{"mlp_ratio": 4, "head_dim": 64, "fused_qkv": true, "kernel_size": 15, "label_smoothing": 0.2, "optimizer": "soap", "beta2": 0.95}
Rows from block 2, named by matrix and row number. Rows with one number belong to one neuron. Each number is 200 + 20 x the weight over its row's rms, rounded and kept within 0 to 999. All counts start at 0. After the name is the row's rms in percent of the matrix's.
# gate: second MLP gate (model.blocks.2.mlp.gate.weight, 1024x256), inputs 0-127
# fc1: second MLP up (model.blocks.2.mlp.fc1.weight, 1024x256), inputs 0-127
# fc2: second MLP down (model.blocks.2.mlp.fc2.weight, 256x1024, transposed), outputs 0-127
gate.106,096,236,224,194,174,186,206,158,218,230,241,216,201,202,219,241,192,200,211,202,198,207,195,164,210,207,195,199,210,214,183,212,207,201,186,196,166,218,153,209,218,204,210,217,171,191,178,204,191,149,217,180,188,162,225,189,216,205,208,196,224,206,217,209,171,206,180,201,179,164,180,141,205,213,189,206,193,170,211,202,216,200,220,193,191,199,206,193,204,176,220,213,209,228,200,205,218,207,181,201,198,184,211,230,217,207,191,199,191,228,209,159,177,222,198,248,218,163,177,203,203,216,222,196,196,229,212,210,184
fc1.106,094,210,199,221,200,198,169,226,168,206,200,189,193,167,176,176,223,177,198,230,197,193,207,221,168,167,208,179,203,217,211,204,221,184,215,190,205,185,225,216,172,155,183,195,174,208,234,207,213,219,178,214,228,191,186,186,187,188,196,199,186,206,193,186,222,220,226,197,237,210,217,228,187,188,180,191,210,197,178,177,193,178,197,216,165,201,223,218,161,186,209,202,186,176,212,203,195,210,215,203,208,214,168,146,180,247,200,184,187,177,214,226,208,239,184,226,204,203,211,224,181,184,233,170,203,172,215,203,172
fc2.106,091,185,221,191,232,181,207,213,237,232,178,159,163,187,225,194,242,211,215,167,223,227,201,166,231,195,212,172,202,200,226,216,237,221,163,226,176,235,172,204,209,211,174,215,190,211,224,197,202,204,229,184,224,166,205,216,161,235,207,188,205,215,199,174,206,215,213,200,233,202,214,213,173,204,181,198,202,229,163,174,176,195,201,207,189,206,191,183,204,185,218,189,181,207,235,207,194,224,167,194,220,218,218,194,177,226,185,237,224,192,200,207,199,222,205,191,214,199,205,204,217,231,231,215,222,164,218,222,196
gate.107,100,214,177,213,179,213,225,221,187,144,244,198,189,200,202,206,195,212,225,211,242,190,197,220,220,152,201,195,218,208,188,227,244,178,170,217,187,219,230,192,171,212,201,191,223,196,209,210,187,196,208,210,181,166,215,201,249,201,204,227,223,217,228,217,214,181,216,159,213,218,182,189,211,207,212,207,170,202,191,207,186,182,199,224,189,204,192,184,199,214,204,202,212,214,218,220,179,226,227,175,189,178,153,193,236,200,183,235,203,245,190,185,192,199,194,202,188,199,208,208,211,201,167,202,229,174,161,211,211
fc1.107,112,189,206,197,222,188,189,210,184,209,171,220,220,201,202,196,206,246,192,182,155,222,169,207,226,192,158,195,190,181,197,183,213,165,234,203,203,172,190,207,212,207,222,170,187,179,198,180,224,191,175,190,196,189,182,191,163,174,188,198,152,235,202,187,198,209,200,215,166,184,230,226,210,200,227,201,198,209,212,196,234,149,217,198,210,189,186,196,197,200,221,182,203,224,179,216,200,190,207,226,174,212,224,191,199,215,198,219,186,164,225,182,194,164,184,194,217,190,184,166,168,186,187,170,217,226,215,179,161
fc2.107,096,186,192,209,181,188,205,181,225,175,219,205,169,205,225,181,238,231,192,175,221,176,223,176,187,203,224,181,165,177,186,171,189,192,204,187,189,186,168,203,195,201,162,191,157,207,195,181,168,203,202,209,198,195,201,194,212,220,200,216,242,202,176,178,201,209,187,190,222,213,188,207,230,193,235,175,182,166,189,193,210,201,207,182,199,211,194,170,195,197,177,208,173,211,229,222,204,246,169,183,204,193,198,208,218,231,206,203,206,239,187,189,211,202,204,219,207,193,191,219,196,192,195,206,194,201,190,195,219
gate.108,149,180,154,182,197,199,210,183,187,213,174,173,192,247,192,189,189,175,197,214,171,212,170,181,204,197,212,181,167,210,185,230,209,208,198,223,220,190,186,217,212,253,186,227,195,204,204,233,196,194,189,157,199,188,172,141,199,184,210,234,181,208,202,216,195,178,147,168,210,212,224,193,141,197,201,218,157,181,193,198,158,192,236,217,224,199,180,183,211,226,189,193,210,197,214,215,220,216,210,194,214,180,195,189,218,219,208,176,212,213,167,187,181,194,231,203,153,205,220,163,161,217,220,171,222,215,211,193,210
fc1.108,137,187,173,221,225,207,212,193,182,243,202,237,185,243,222,191,172,174,166,184,195,201,203,229,189,205,161,181,182,197,227,216,199,217,215,221,216,180,179,213,196,187,203,192,192,177,167,252,217,211,215,183,175,202,167,207,210,217,201,226,179,173,198,206,210,186,190,206,210,215,186,223,164,188,158,185,199,205,236,213,201,242,204,235,173,185,202,196,221,212,240,191,211,224,185,200,169,201,209,237,201,164,203,177,218,217,156,232,195,179,177,197,212,214,227,187,219,192,204,206,191,229,217,198,184,205,175,240,219
fc2.108,143,202,228,185,191,184,171,198,185,226,222,201,183,242,172,222,179,198,189,204,204,181,253,216,205,182,167,224,172,174,194,220,176,200,206,192,209,186,225,181,222,207,200,188,185,223,204,190,176,224,194,174,185,183,185,237,198,193,168,233,217,176,220,209,200,218,192,168,175,166,213,212,176,208,179,190,174,203,173,203,164,218,234,184,211,176,225,193,199,193,222,185,178,185,214,183,218,233,237,179,177,197,191,194,195,229,180,179,199,189,202,187,188,220,243,197,217,177,244,169,217,161,231,208,194,215,197,154,215
gate.109,105,184,165,182,203,232,216,211,156,180,190,189,186,228,190,167,186,203,183,202,200,210,228,185,160,152,186,212,225,195,171,161,207,209,194,190,187,187,190,223,231,204,174,221,179,205,181,200,172,196,223,181,190,193,202,204,195,203,210,192,208,208,194,198,206,209,199,211,213,197,200,216,220,208,196,196,204,225,180,164,202,201,199,201,211,228,238,169,194,164,232,184,207,191,195,206,174,200,210,201,199,210,185,197,218,174,191,210,178,188,173,215,207,203,196,252,192,217,194,186,192,199,188,220,193,193,184,214,209
fc1.109,093,199,177,256,202,190,165,179,200,191,198,191,244,236,167,186,217,214,173,181,195,226,180,206,189,188,175,209,194,178,191,237,181,192,190,192,167,205,176,241,216,218,176,210,231,188,197,204,204,210,226,199,207,202,186,205,212,175,246,191,203,175,195,186,191,210,199,188,219,204,184,194,195,184,236,171,196,228,183,196,199,205,200,182,211,254,247,231,200,215,174,210,182,208,201,184,181,208,171,194,216,191,158,231,232,181,231,195,191,208,181,215,188,230,175,188,170,215,207,197,206,197,194,209,206,199,183,219,233
fc2.109,089,180,208,216,174,189,211,193,185,186,206,218,162,210,203,220,192,201,166,203,176,203,181,214,184,170,207,181,173,199,178,224,188,189,203,184,183,142,216,192,180,157,208,189,199,213,238,187,177,202,194,212,206,171,183,201,214,169,232,189,178,232,188,208,196,169,189,184,215,190,208,224,231,190,223,148,220,204,220,202,198,182,213,217,183,222,201,202,163,200,201,259,211,204,191,195,185,211,184,195,177,215,185,234,190,201,216,209,225,193,174,190,215,182,183,216,213,250,184,193,208,240,242,195,232,218,159,220,196
gate.110,091,210,211,211,248,192,195,194,200,192,216,203,196,199,235,195,183,173,219,184,184,160,199,175,206,216,180,223,188,232,195,189,213,177,194,172,204,215,180,200,220,206,220,174,177,222,184,223,145,246,191,213,194,197,215,207,194,203,238,199,247,182,174,225,199,205,207,191,203,195,193,234,198,182,203,233,199,248,193,248,199,172,223,209,184,217,176,179,174,244,179,199,223,208,191,186,208,188,210,191,159,182,216,176,207,197,236,224,185,167,193,245,195,181,182,226,182,200,187,184,238,174,227,212,193,198,185,193,168
fc1.110,078,219,168,188,216,196,232,214,198,195,206,199,194,207,225,187,192,203,155,183,190,213,200,189,203,216,169,193,200,199,190,187,191,221,186,196,179,218,184,209,216,187,213,174,177,184,196,195,215,228,171,167,195,192,227,188,227,177,162,196,238,175,180,193,186,217,229,217,201,177,169,196,181,210,207,199,234,173,197,238,211,200,227,186,236,208,189,217,180,205,185,196,215,226,196,197,187,219,203,185,188,179,192,186,206,207,214,192,196,171,219,219,202,204,188,218,227,174,214,206,168,194,189,166,197,190,228,172,216
fc2.110,092,204,169,181,175,201,211,198,194,194,209,183,215,232,201,175,223,246,194,190,231,218,176,171,204,181,188,201,208,201,185,190,197,215,196,193,183,180,205,238,208,213,206,208,181,202,225,168,196,186,185,187,205,190,212,165,167,211,176,187,185,164,194,189,221,205,175,238,204,204,184,177,202,219,205,193,204,197,204,218,201,206,210,187,190,174,183,200,191,192,252,177,220,228,197,231,182,223,201,177,209,188,196,190,223,203,205,182,201,193,199,201,199,178,176,191,167,203,191,212,180,178,194,189,197,185,187,254,225
gate.111,059,211,205,215,221,233,224,202,239,202,186,177,216,186,181,202,194,240,203,156,210,193,176,204,179,186,221,139,165,218,189,171,222,208,159,207,232,231,206,203,191,171,183,198,169,188,209,192,220,249,170,205,205,213,210,190,184,194,205,203,178,169,169,182,168,172,196,222,188,212,152,187,185,204,216,204,182,214,186,194,205,201,195,205,197,192,184,157,210,199,217,235,195,190,228,161,194,222,176,204,193,219,190,193,194,192,224,219,205,212,216,187,186,169,193,187,178,214,197,231,230,208,194,178,218,142,184,213,178
fc1.111,064,210,174,222,154,194,204,187,170,218,217,202,184,194,245,222,207,164,162,209,171,198,183,224,215,197,172,164,230,215,226,215,194,179,181,205,205,209,230,160,207,181,196,190,209,213,180,189,203,199,185,196,222,170,208,203,228,198,197,220,203,179,207,224,198,194,181,266,204,191,249,218,244,171,222,155,237,210,194,188,202,192,188,167,180,228,197,194,211,224,182,207,213,220,194,209,172,222,210,211,211,248,207,209,201,188,193,222,185,171,190,231,214,208,205,183,202,197,198,217,174,223,201,251,182,206,215,206,221
fc2.111,064,188,215,179,176,202,196,205,162,203,247,204,170,172,226,170,193,205,185,199,235,201,183,220,207,226,199,209,219,189,188,193,191,185,230,195,165,211,198,160,202,195,214,212,195,217,205,168,213,168,199,185,216,185,212,187,223,233,192,193,245,220,204,202,190,158,195,254,217,209,227,179,239,172,212,208,194,177,202,197,218,176,212,198,190,245,184,188,218,206,202,223,226,226,219,202,220,207,208,207,208,193,227,207,176,183,147,178,182,192,191,200,203,173,211,225,191,204,191,229,192,184,221,196,252,236,195,200,241
gate.112,210,200,227,206,204,192,205,196,229,168,208,202,208,163,201,231,207,178,192,207,201,198,193,229,169,217,213,195,231,230,189,166,207,200,192,237,165,187,200,226,228,167,210,173,186,187,200,154,198,198,194,201,160,205,218,193,208,153,218,178,206,185,225,213,206,181,215,205,197,240,212,156,209,196,199,230,213,217,199,216,147,188,229,174,211,206,211,200,177,191,227,208,203,221,174,154,216,184,221,194,232,205,202,200,207,193,211,165,191,197,217,195,225,192,196,201,180,203,229,214,184,180,202,172,207,213,188,149,198
fc1.112,215,186,222,200,190,211,203,197,214,180,211,206,204,185,189,219,202,173,209,190,194,206,185,223,167,209,219,189,205,228,200,160,222,192,220,223,184,165,197,211,228,196,201,166,185,210,195,181,205,190,201,220,143,216,221,172,188,176,234,182,196,194,206,210,173,213,224,188,185,217,223,178,231,221,213,167,208,220,202,219,172,207,216,190,206,205,205,190,172,187,231,208,214,219,163,157,216,183,236,188,268,188,196,205,200,206,197,171,185,206,190,213,221,200,179,222,180,220,227,227,223,179,193,193,219,229,238,153,192
fc2.112,211,272,182,202,193,229,156,231,179,212,204,201,217,211,197,190,200,235,218,218,197,198,233,177,201,226,199,194,214,199,176,211,194,177,215,184,212,207,257,215,189,209,223,187,214,204,187,197,178,208,194,206,254,126,206,215,186,190,205,209,204,220,208,175,209,189,212,235,209,171,158,165,201,210,218,209,168,222,196,168,193,239,187,202,191,207,177,205,201,205,178,184,191,216,186,210,197,202,178,226,197,170,194,187,194,237,197,228,194,179,195,186,214,197,175,181,188,210,187,161,182,214,208,167,190,195,187,192,228
gate.113,127,160,197,178,191,222,222,232,167,202,179,206,219,186,186,225,197,234,197,202,185,194,221,206,198,183,177,179,241,199,218,218,227,223,185,215,191,171,181,232,224,186,192,212,176,210,177,199,217,163,219,212,203,227,214,193,135,199,246,218,208,201,184,214,228,231,215,172,216,191,150,211,201,204,187,193,191,193,209,183,177,179,218,176,195,175,175,167,180,190,207,211,222,198,196,177,187,171,158,164,191,219,193,217,223,185,188,199,214,198,239,228,203,188,205,207,179,194,159,196,218,206,193,200,235,209,186,218,243
fc1.113,111,198,228,204,201,227,212,193,192,177,180,215,153,233,193,174,204,185,202,196,191,189,203,195,240,209,179,206,219,217,189,220,193,184,190,209,193,202,221,209,188,172,172,211,244,198,230,206,179,175,204,199,194,175,214,207,224,212,215,155,213,220,191,218,213,197,222,225,226,188,228,183,215,208,196,206,207,221,207,208,183,210,228,226,186,227,245,209,141,210,195,203,190,199,227,187,184,182,195,199,147,192,206,164,215,178,204,170,218,218,195,190,186,216,210,184,206,177,166,200,192,188,209,231,223,181,230,190,169
fc2.113,106,231,156,203,185,184,205,192,172,183,207,164,178,189,220,197,207,185,213,219,187,196,185,194,161,186,202,184,214,192,212,209,215,214,224,223,197,161,216,201,204,228,208,151,213,205,193,214,219,180,197,216,219,220,192,192,218,187,219,215,175,200,170,177,210,224,207,147,208,209,195,164,216,207,192,226,174,165,198,219,214,242,194,209,226,174,218,201,195,204,184,196,195,211,217,179,219,179,219,166,185,218,197,176,201,194,197,183,223,169,211,213,171,247,170,187,220,223,182,247,186,191,196,236,162,190,197,198,188
gate.114,083,191,192,215,187,222,151,206,179,201,212,227,205,201,198,176,186,206,211,227,225,218,187,204,203,199,214,164,216,200,179,205,188,196,171,200,200,180,211,195,230,231,217,206,186,200,204,229,168,177,203,200,183,165,202,245,221,241,201,216,191,225,199,186,209,188,189,207,208,163,197,191,175,219,196,206,235,231,219,204,205,213,205,206,218,215,230,221,204,176,188,205,166,212,199,172,224,173,163,204,219,253,198,225,217,205,172,193,207,207,186,244,245,194,175,198,186,214,182,210,197,256,218,164,242,190,183,161,217
fc1.114,086,168,229,216,206,216,229,214,219,206,221,202,190,215,202,180,188,179,210,187,203,193,173,234,185,203,191,203,194,207,205,211,217,215,212,222,206,208,195,188,184,212,196,199,177,208,198,189,188,225,186,211,186,188,242,191,232,188,205,194,229,204,189,198,187,199,217,201,195,238,159,212,241,172,206,216,196,186,221,176,156,185,199,171,178,219,207,219,178,195,213,180,197,194,209,183,197,204,212,196,211,202,216,209,201,185,143,227,171,218,209,204,203,171,234,221,188,194,186,206,227,191,224,221,234,241,191,233,202
fc2.114,082,171,199,182,218,240,189,216,196,225,222,208,217,167,195,221,218,203,203,170,203,208,184,178,158,206,193,192,178,233,162,189,223,197,227,218,184,185,185,204,166,192,224,159,173,219,180,214,250,216,181,187,184,221,219,217,200,232,179,201,230,211,209,215,210,221,195,182,226,206,189,170,221,214,228,241,196,180,233,203,202,190,183,144,169,205,167,220,192,189,208,218,214,205,226,201,223,196,185,207,198,188,210,197,213,181,194,167,202,200,189,195,217,185,183,227,198,200,195,200,175,228,165,197,205,197,158,209,196
gate.115,096,177,188,169,194,212,174,205,229,212,198,171,216,186,177,190,184,213,187,198,175,199,199,196,231,197,229,182,201,213,221,216,205,186,182,182,211,199,214,168,233,189,206,216,199,192,182,187,196,204,180,221,221,221,198,207,181,180,242,236,195,196,225,206,192,183,209,207,198,153,217,204,212,191,205,172,252,214,215,178,240,214,217,194,197,198,207,190,181,167,163,224,242,173,204,221,207,178,155,185,195,215,211,177,199,199,199,190,185,243,193,170,169,180,199,184,197,192,228,187,194,215,183,200,214,203,170,200,197
fc1.115,092,205,221,204,194,204,219,188,206,209,208,205,200,223,169,197,162,196,183,197,198,195,224,194,218,158,181,233,209,191,200,208,225,173,235,168,209,191,221,213,214,207,199,206,239,207,197,161,189,216,219,197,202,189,184,215,215,186,187,165,224,197,219,227,199,196,234,208,191,197,181,170,203,219,153,193,198,190,187,221,237,218,192,185,180,185,204,159,191,188,202,165,199,180,200,201,178,166,163,191,169,191,214,231,202,210,221,192,214,228,171,207,204,184,177,219,209,211,183,213,184,203,211,202,212,166,218,190,230
fc2.115,092,177,219,225,170,183,215,199,154,218,163,230,235,210,210,187,182,217,223,221,213,207,196,167,190,191,175,192,206,176,200,230,177,234,210,186,179,248,204,191,178,225,201,216,201,152,157,210,179,203,209,185,197,226,183,168,221,212,235,193,185,205,224,219,210,219,180,220,224,204,204,214,178,212,202,246,212,235,187,200,213,192,227,216,207,203,205,192,240,225,201,226,203,201,217,192,216,219,226,185,195,190,237,215,193,194,187,203,220,194,187,188,224,224,186,209,226,185,237,214,190,205,210,197,191,207,230,206,204
gate.116,091,167,212,208,175,219,173,186,193,167,192,193,216,203,197,217,191,218,214,186,184,221,202,210,208,164,186,182,229,199,185,225,184,234,244,226,209,173,176,225,221,199,200,207,180,222,192,207,188,182,220,198,194,222,229,199,200,247,211,194,202,206,202,202,197,191,208,189,170,204,212,190,224,186,199,195,256,234,197,196,207,202,201,202,226,201,205,226,213,164,212,189,234,242,213,204,174,184,209,171,197,219,204,185,227,194,160,154,212,173,231,212,170,187,205,199,208,183,200,184,213,190,222,176,243,192,182,221,196
fc1.116,090,213,198,212,211,217,180,222,206,213,224,216,227,185,198,200,199,231,185,205,222,176,211,182,240,196,197,198,156,196,217,182,183,201,171,204,161,198,211,195,206,154,202,230,199,166,204,217,210,175,225,177,167,184,213,194,201,163,205,231,194,170,197,224,193,214,170,182,222,226,214,225,202,212,227,168,199,182,202,232,183,201,230,176,196,206,225,234,247,196,222,189,149,150,186,185,201,196,176,215,227,173,188,202,226,201,191,202,184,224,178,179,211,218,198,202,169,177,164,179,230,202,207,188,205,207,235,198,178
fc2.116,088,201,199,149,198,192,152,227,225,245,192,194,201,147,187,188,200,226,201,214,213,185,213,206,204,189,200,210,165,220,214,169,200,221,211,199,233,172,228,215,171,223,202,218,212,208,173,223,203,165,205,216,201,182,182,192,205,182,250,198,185,191,187,201,211,204,199,206,197,194,178,181,180,230,221,193,221,177,212,204,181,183,200,207,209,214,169,204,212,207,214,213,241,199,178,154,207,214,177,195,174,165,199,220,232,207,190,205,210,187,227,214,194,185,213,203,175,218,236,225,216,194,214,199,203,237,214,223,167
gate.117,099,225,193,203,218,206,212,253,190,195,186,192,187,212,229,180,168,152,192,198,226,187,193,197,224,234,191,225,203,249,213,213,203,219,186,198,207,210,221,192,182,192,168,220,212,225,203,235,201,202,238,203,184,178,178,227,219,213,215,225,209,187,217,175,200,218,195,184,208,202,193,188,204,185,194,195,203,195,166,191,196,189,215,211,197,203,197,187,212,196,212,162,178,194,226,222,185,224,224,181,205,168,180,214,199,210,176,241,168,217,228,206,195,146,205,206,174,205,175,208,201,226,201,213,179,232,203,201,204
fc1.117,097,225,202,195,200,208,214,220,176,208,207,182,198,220,191,230,163,194,173,220,227,222,198,189,211,241,208,208,209,202,217,204,172,203,180,176,203,211,198,195,168,212,187,206,216,245,196,184,185,226,225,218,186,214,169,215,267,208,169,218,190,188,189,160,177,192,164,184,200,167,177,221,211,174,189,222,201,183,184,217,194,180,213,212,192,207,174,172,204,186,218,170,165,196,227,203,186,218,249,189,189,202,185,188,195,192,196,223,168,217,212,196,206,152,220,195,193,192,208,166,213,199,213,214,199,209,206,196,181
fc2.117,102,209,200,190,199,169,198,218,192,220,232,210,203,201,178,225,181,200,203,220,205,220,205,193,202,204,207,137,244,184,186,209,205,219,187,194,175,189,198,164,217,223,219,180,230,171,157,220,197,181,210,172,208,249,236,197,178,184,170,190,185,180,213,211,222,182,214,236,208,223,182,212,181,219,194,226,208,208,192,218,184,227,213,182,213,190,214,190,169,196,173,169,207,215,255,212,208,218,174,204,197,199,237,170,192,167,202,170,208,228,212,195,200,229,227,194,178,194,182,193,202,186,211,208,213,176,192,178,211
gate.118,068,213,186,235,214,169,195,199,221,175,192,252,195,239,184,208,227,240,184,237,197,233,199,191,195,169,214,205,152,221,219,230,196,192,182,192,200,207,183,225,194,186,179,195,206,179,211,200,179,180,211,210,202,171,235,185,179,194,190,211,184,211,203,191,155,213,188,197,225,195,214,188,193,217,181,196,203,211,179,172,205,175,192,180,197,214,184,220,207,219,185,221,212,212,228,177,208,177,179,177,192,205,192,162,184,185,189,169,218,165,172,213,173,176,219,197,224,245,207,147,203,222,186,238,185,179,169,209,210
fc1.118,071,215,192,190,212,229,194,170,208,192,178,179,204,190,210,212,181,204,217,181,212,210,224,213,174,196,182,216,189,184,204,186,215,188,228,258,191,195,193,208,193,210,207,224,197,232,180,219,169,210,179,239,224,210,227,191,179,190,215,211,205,198,205,210,225,240,232,179,171,215,211,220,171,196,199,228,193,204,200,185,230,198,171,193,217,179,188,234,202,248,222,189,212,209,216,253,199,236,185,208,192,210,183,213,210,186,192,242,204,199,211,229,194,217,213,171,215,208,185,177,204,212,197,213,210,236,162,181,199
fc2.118,070,174,188,205,181,244,203,198,171,180,221,231,208,198,203,212,199,231,210,222,225,206,183,160,221,201,193,186,168,188,197,220,162,202,174,229,192,194,183,189,210,172,181,223,213,209,222,183,198,211,218,225,217,200,199,177,220,174,212,231,210,189,204,183,209,189,211,205,205,180,230,208,215,203,229,193,195,198,208,195,213,236,216,169,200,168,219,213,217,189,193,184,161,189,164,199,202,215,174,183,245,193,208,206,207,208,176,196,244,209,164,188,241,210,182,214,184,196,177,200,216,189,202,183,215,227,153,248,201
gate.119,090,193,186,239,204,179,223,251,185,182,177,196,198,193,189,172,220,215,206,205,213,224,230,209,196,159,206,154,168,180,214,220,233,194,195,170,199,194,212,210,215,217,217,221,207,219,225,227,189,208,208,221,194,192,206,220,212,188,180,196,199,196,200,193,204,222,197,185,185,245,216,215,219,206,200,200,194,201,188,189,206,194,235,161,190,168,231,218,171,189,196,178,165,190,214,210,199,181,200,181,214,209,224,193,180,198,181,194,184,193,176,210,249,171,213,198,186,198,180,202,204,204,202,194,200,200,202,190,198
fc1.119,093,211,214,193,176,158,212,206,185,191,196,191,223,171,174,202,202,185,199,194,182,211,225,200,210,184,171,225,196,231,164,183,192,213,182,222,200,211,167,204,187,172,181,161,186,195,231,221,208,170,229,205,225,201,208,174,195,207,228,209,240,218,204,165,155,205,221,157,195,196,203,216,201,164,221,216,197,157,213,232,195,196,218,180,223,187,200,216,241,207,204,206,198,175,142,200,221,229,194,179,244,214,233,212,199,207,193,196,187,164,209,212,249,185,181,183,192,221,167,221,224,177,188,188,241,170,206,195,203
fc2.119,095,197,248,198,192,216,206,223,168,223,232,195,224,184,199,184,200,194,212,176,203,207,253,218,197,170,213,200,179,216,214,212,212,128,180,180,211,143,193,166,202,197,196,174,193,192,196,212,154,177,209,179,201,212,208,214,169,214,210,219,208,218,198,189,208,203,202,172,216,184,169,174,200,175,220,187,159,185,252,177,175,213,198,235,211,171,199,219,237,201,210,196,176,190,197,182,196,198,199,234,186,223,245,212,202,192,201,212,200,178,216,217,191,194,206,206,182,197,206,203,197,183,174,153,216,162,220,205,204
gate.120,071,196,193,232,176,194,211,218,186,180,188,223,187,222,170,177,220,244,179,212,167,212,205,240,184,173,205,192,183,202,210,187,214,220,181,192,225,207,208,192,187,221,216,185,194,197,198,202,211,190,185,214,217,221,221,186,189,189,187,201,221,186,172,211,234,215,195,176,198,206,224,216,206,171,185,181,208,216,220,189,219,169,191,173,192,230,201,235,217,180,215,212,180,190,135,180,150,156,223,226,208,187,181,216,227,187,204,205,244,175,223,206,234,224,162,190,194,212,228,187,241,212,191,245,246,163,179,202,174
fc1.120,084,200,230,215,216,156,203,244,164,226,204,176,211,170,190,209,224,191,215,206,178,170,208,210,215,195,195,194,180,259,180,180,212,188,204,172,189,181,200,190,209,175,176,217,199,175,224,204,187,208,212,239,179,210,196,209,199,192,189,194,218,188,238,181,209,212,163,187,167,221,183,210,206,253,190,171,185,225,208,226,219,195,158,224,194,184,204,230,226,217,196,227,203,177,202,200,217,225,201,153,190,216,183,182,187,179,235,218,210,208,218,220,235,172,186,200,187,208,188,178,178,218,241,162,207,188,206,197,205
fc2.120,068,179,230,213,215,208,216,215,196,199,201,153,217,189,187,213,200,164,197,203,191,202,217,229,208,205,217,202,176,196,174,163,190,207,179,181,168,192,206,178,231,193,195,231,157,220,188,227,185,166,156,200,212,201,185,210,176,232,207,194,210,226,207,188,228,224,162,185,172,204,212,213,219,215,212,171,212,197,206,221,183,186,178,211,199,216,179,245,225,209,185,215,228,177,181,187,206,219,197,198,176,204,164,186,222,221,214,240,239,175,197,210,205,175,183,202,183,184,203,196,237,178,213,209,222,201,238,200,203
gate.121,059,205,219,180,204,186,207,185,191,192,186,214,191,214,198,231,214,173,185,182,155,215,185,185,198,183,202,186,168,192,188,182,179,181,142,200,195,191,200,215,226,209,185,233,203,207,187,169,189,189,175,228,177,206,206,201,199,209,201,219,214,224,191,183,188,174,194,210,214,226,164,213,183,233,181,182,216,211,186,169,192,241,216,204,186,175,213,212,192,188,201,195,197,219,252,252,204,175,212,215,220,205,211,221,214,172,194,178,209,195,203,172,178,195,163,237,215,214,205,211,226,221,205,197,209,245,208,187,176
fc1.121,063,206,218,229,223,225,195,176,215,214,230,184,186,194,209,202,210,212,200,202,207,225,185,247,206,201,182,188,186,204,190,188,187,172,199,207,198,215,154,195,201,189,224,180,167,214,202,188,186,189,182,198,208,229,218,179,185,181,207,196,207,254,184,214,166,202,222,188,199,189,190,179,188,179,181,221,201,202,178,212,196,186,173,184,214,187,221,182,222,181,185,220,176,215,207,216,204,179,206,170,215,193,192,233,190,215,200,208,229,196,194,172,188,219,212,218,208,175,210,231,178,219,175,210,209,196,216,167,188
fc2.121,063,231,220,217,214,239,161,170,182,217,192,190,200,204,190,228,200,185,221,179,185,177,205,214,200,201,222,220,219,244,237,191,212,185,183,216,195,199,188,224,190,191,234,171,203,168,215,179,215,153,166,191,220,242,226,165,206,184,203,170,201,216,197,203,183,189,214,235,212,213,189,195,183,197,212,231,186,246,198,199,200,183,204,200,222,186,179,190,200,226,177,217,188,201,235,180,219,174,216,178,192,199,216,207,214,204,186,177,186,190,207,219,162,197,187,188,205,194,203,230,211,227,188,195,230,200,220,217,208
gate.122,051,211,225,176,242,208,239,208,167,171,214,210,188,200,190,194,168,213,224,181,161,206,168,208,212,219,185,198,213,207,201,195,175,225,181,183,184,211,149,216,198,226,202,165,206,203,191,182,233,184,197,203,209,178,164,220,217,233,205,199,187,165,170,214,153,228,171,204,207,201,191,226,174,215,191,218,186,186,196,222,192,174,225,185,177,201,210,213,204,181,196,213,202,211,214,149,207,204,187,163,176,204,207,228,207,219,197,200,222,209,195,203,219,211,216,230,227,203,234,185,212,206,228,222,223,194,185,218,240
fc1.122,060,212,182,173,199,172,194,192,193,201,165,211,192,201,166,213,231,193,199,174,212,234,198,165,193,233,226,204,206,209,208,241,237,171,214,162,245,179,190,195,184,226,235,220,188,219,211,216,192,199,207,213,218,215,204,233,178,172,204,205,170,196,209,221,210,204,205,182,204,234,195,210,170,221,230,210,148,190,200,216,194,178,204,191,132,155,191,205,236,222,188,181,188,192,196,195,182,197,159,220,234,200,226,229,184,188,214,223,231,203,187,252,191,208,194,198,207,222,204,213,203,164,195,192,194,234,194,175,212
fc2.122,054,168,209,209,208,209,210,210,230,221,213,163,196,215,199,216,217,210,188,177,172,224,167,159,184,208,225,179,180,209,196,226,219,175,166,222,188,202,171,230,215,196,218,200,201,185,225,190,146,232,236,212,193,210,196,183,198,190,187,221,167,187,216,210,175,190,206,178,182,224,170,212,188,168,213,199,205,174,183,198,228,225,194,195,185,182,214,202,196,199,203,175,177,191,208,216,183,223,163,191,208,210,186,172,186,172,208,210,174,193,197,226,216,221,191,211,202,183,213,182,190,231,197,191,195,192,224,199,183
gate.123,093,172,207,214,230,199,169,194,211,220,263,205,198,216,170,207,202,205,215,225,195,190,214,184,164,178,189,146,216,201,189,189,185,219,211,219,185,191,180,192,172,173,214,186,233,193,170,197,169,203,212,202,178,217,194,213,205,168,254,185,186,209,195,208,190,183,197,204,192,183,170,199,193,205,216,219,220,210,235,184,204,187,232,209,210,215,185,183,247,193,199,199,240,205,216,234,210,187,157,201,191,173,204,221,252,187,185,224,228,187,198,225,185,229,203,185,204,226,174,181,176,190,203,225,204,171,199,204,235
fc1.123,093,178,201,205,215,233,196,200,184,203,186,221,203,184,176,214,178,179,196,190,192,174,201,212,189,197,214,192,207,176,200,209,187,203,167,192,180,195,205,206,197,239,218,195,219,175,175,202,217,204,219,198,180,171,192,188,189,205,229,180,209,174,194,181,202,170,196,186,204,201,220,197,213,194,219,176,176,224,197,215,186,190,212,221,188,214,173,157,202,203,240,200,203,206,187,179,211,217,206,186,179,225,190,193,240,212,204,218,184,194,216,223,199,201,189,196,213,177,180,198,203,193,205,167,218,179,191,230,182
fc2.123,084,221,145,198,223,204,206,201,228,214,214,211,206,223,215,168,202,184,207,218,183,178,226,172,195,156,205,214,191,200,214,165,228,231,197,200,168,177,161,198,184,225,213,208,162,227,183,215,240,187,186,195,204,198,227,220,195,151,177,208,194,215,189,179,230,217,161,188,223,202,157,205,203,184,212,227,216,215,196,197,201,180,198,175,213,198,179,203,199,197,221,208,213,175,213,189,235,195,173,198,221,210,223,185,148,204,210,215,222,204,207,185,207,188,207,192,191,240,197,199,176,186,197,209,227,189,202,214,234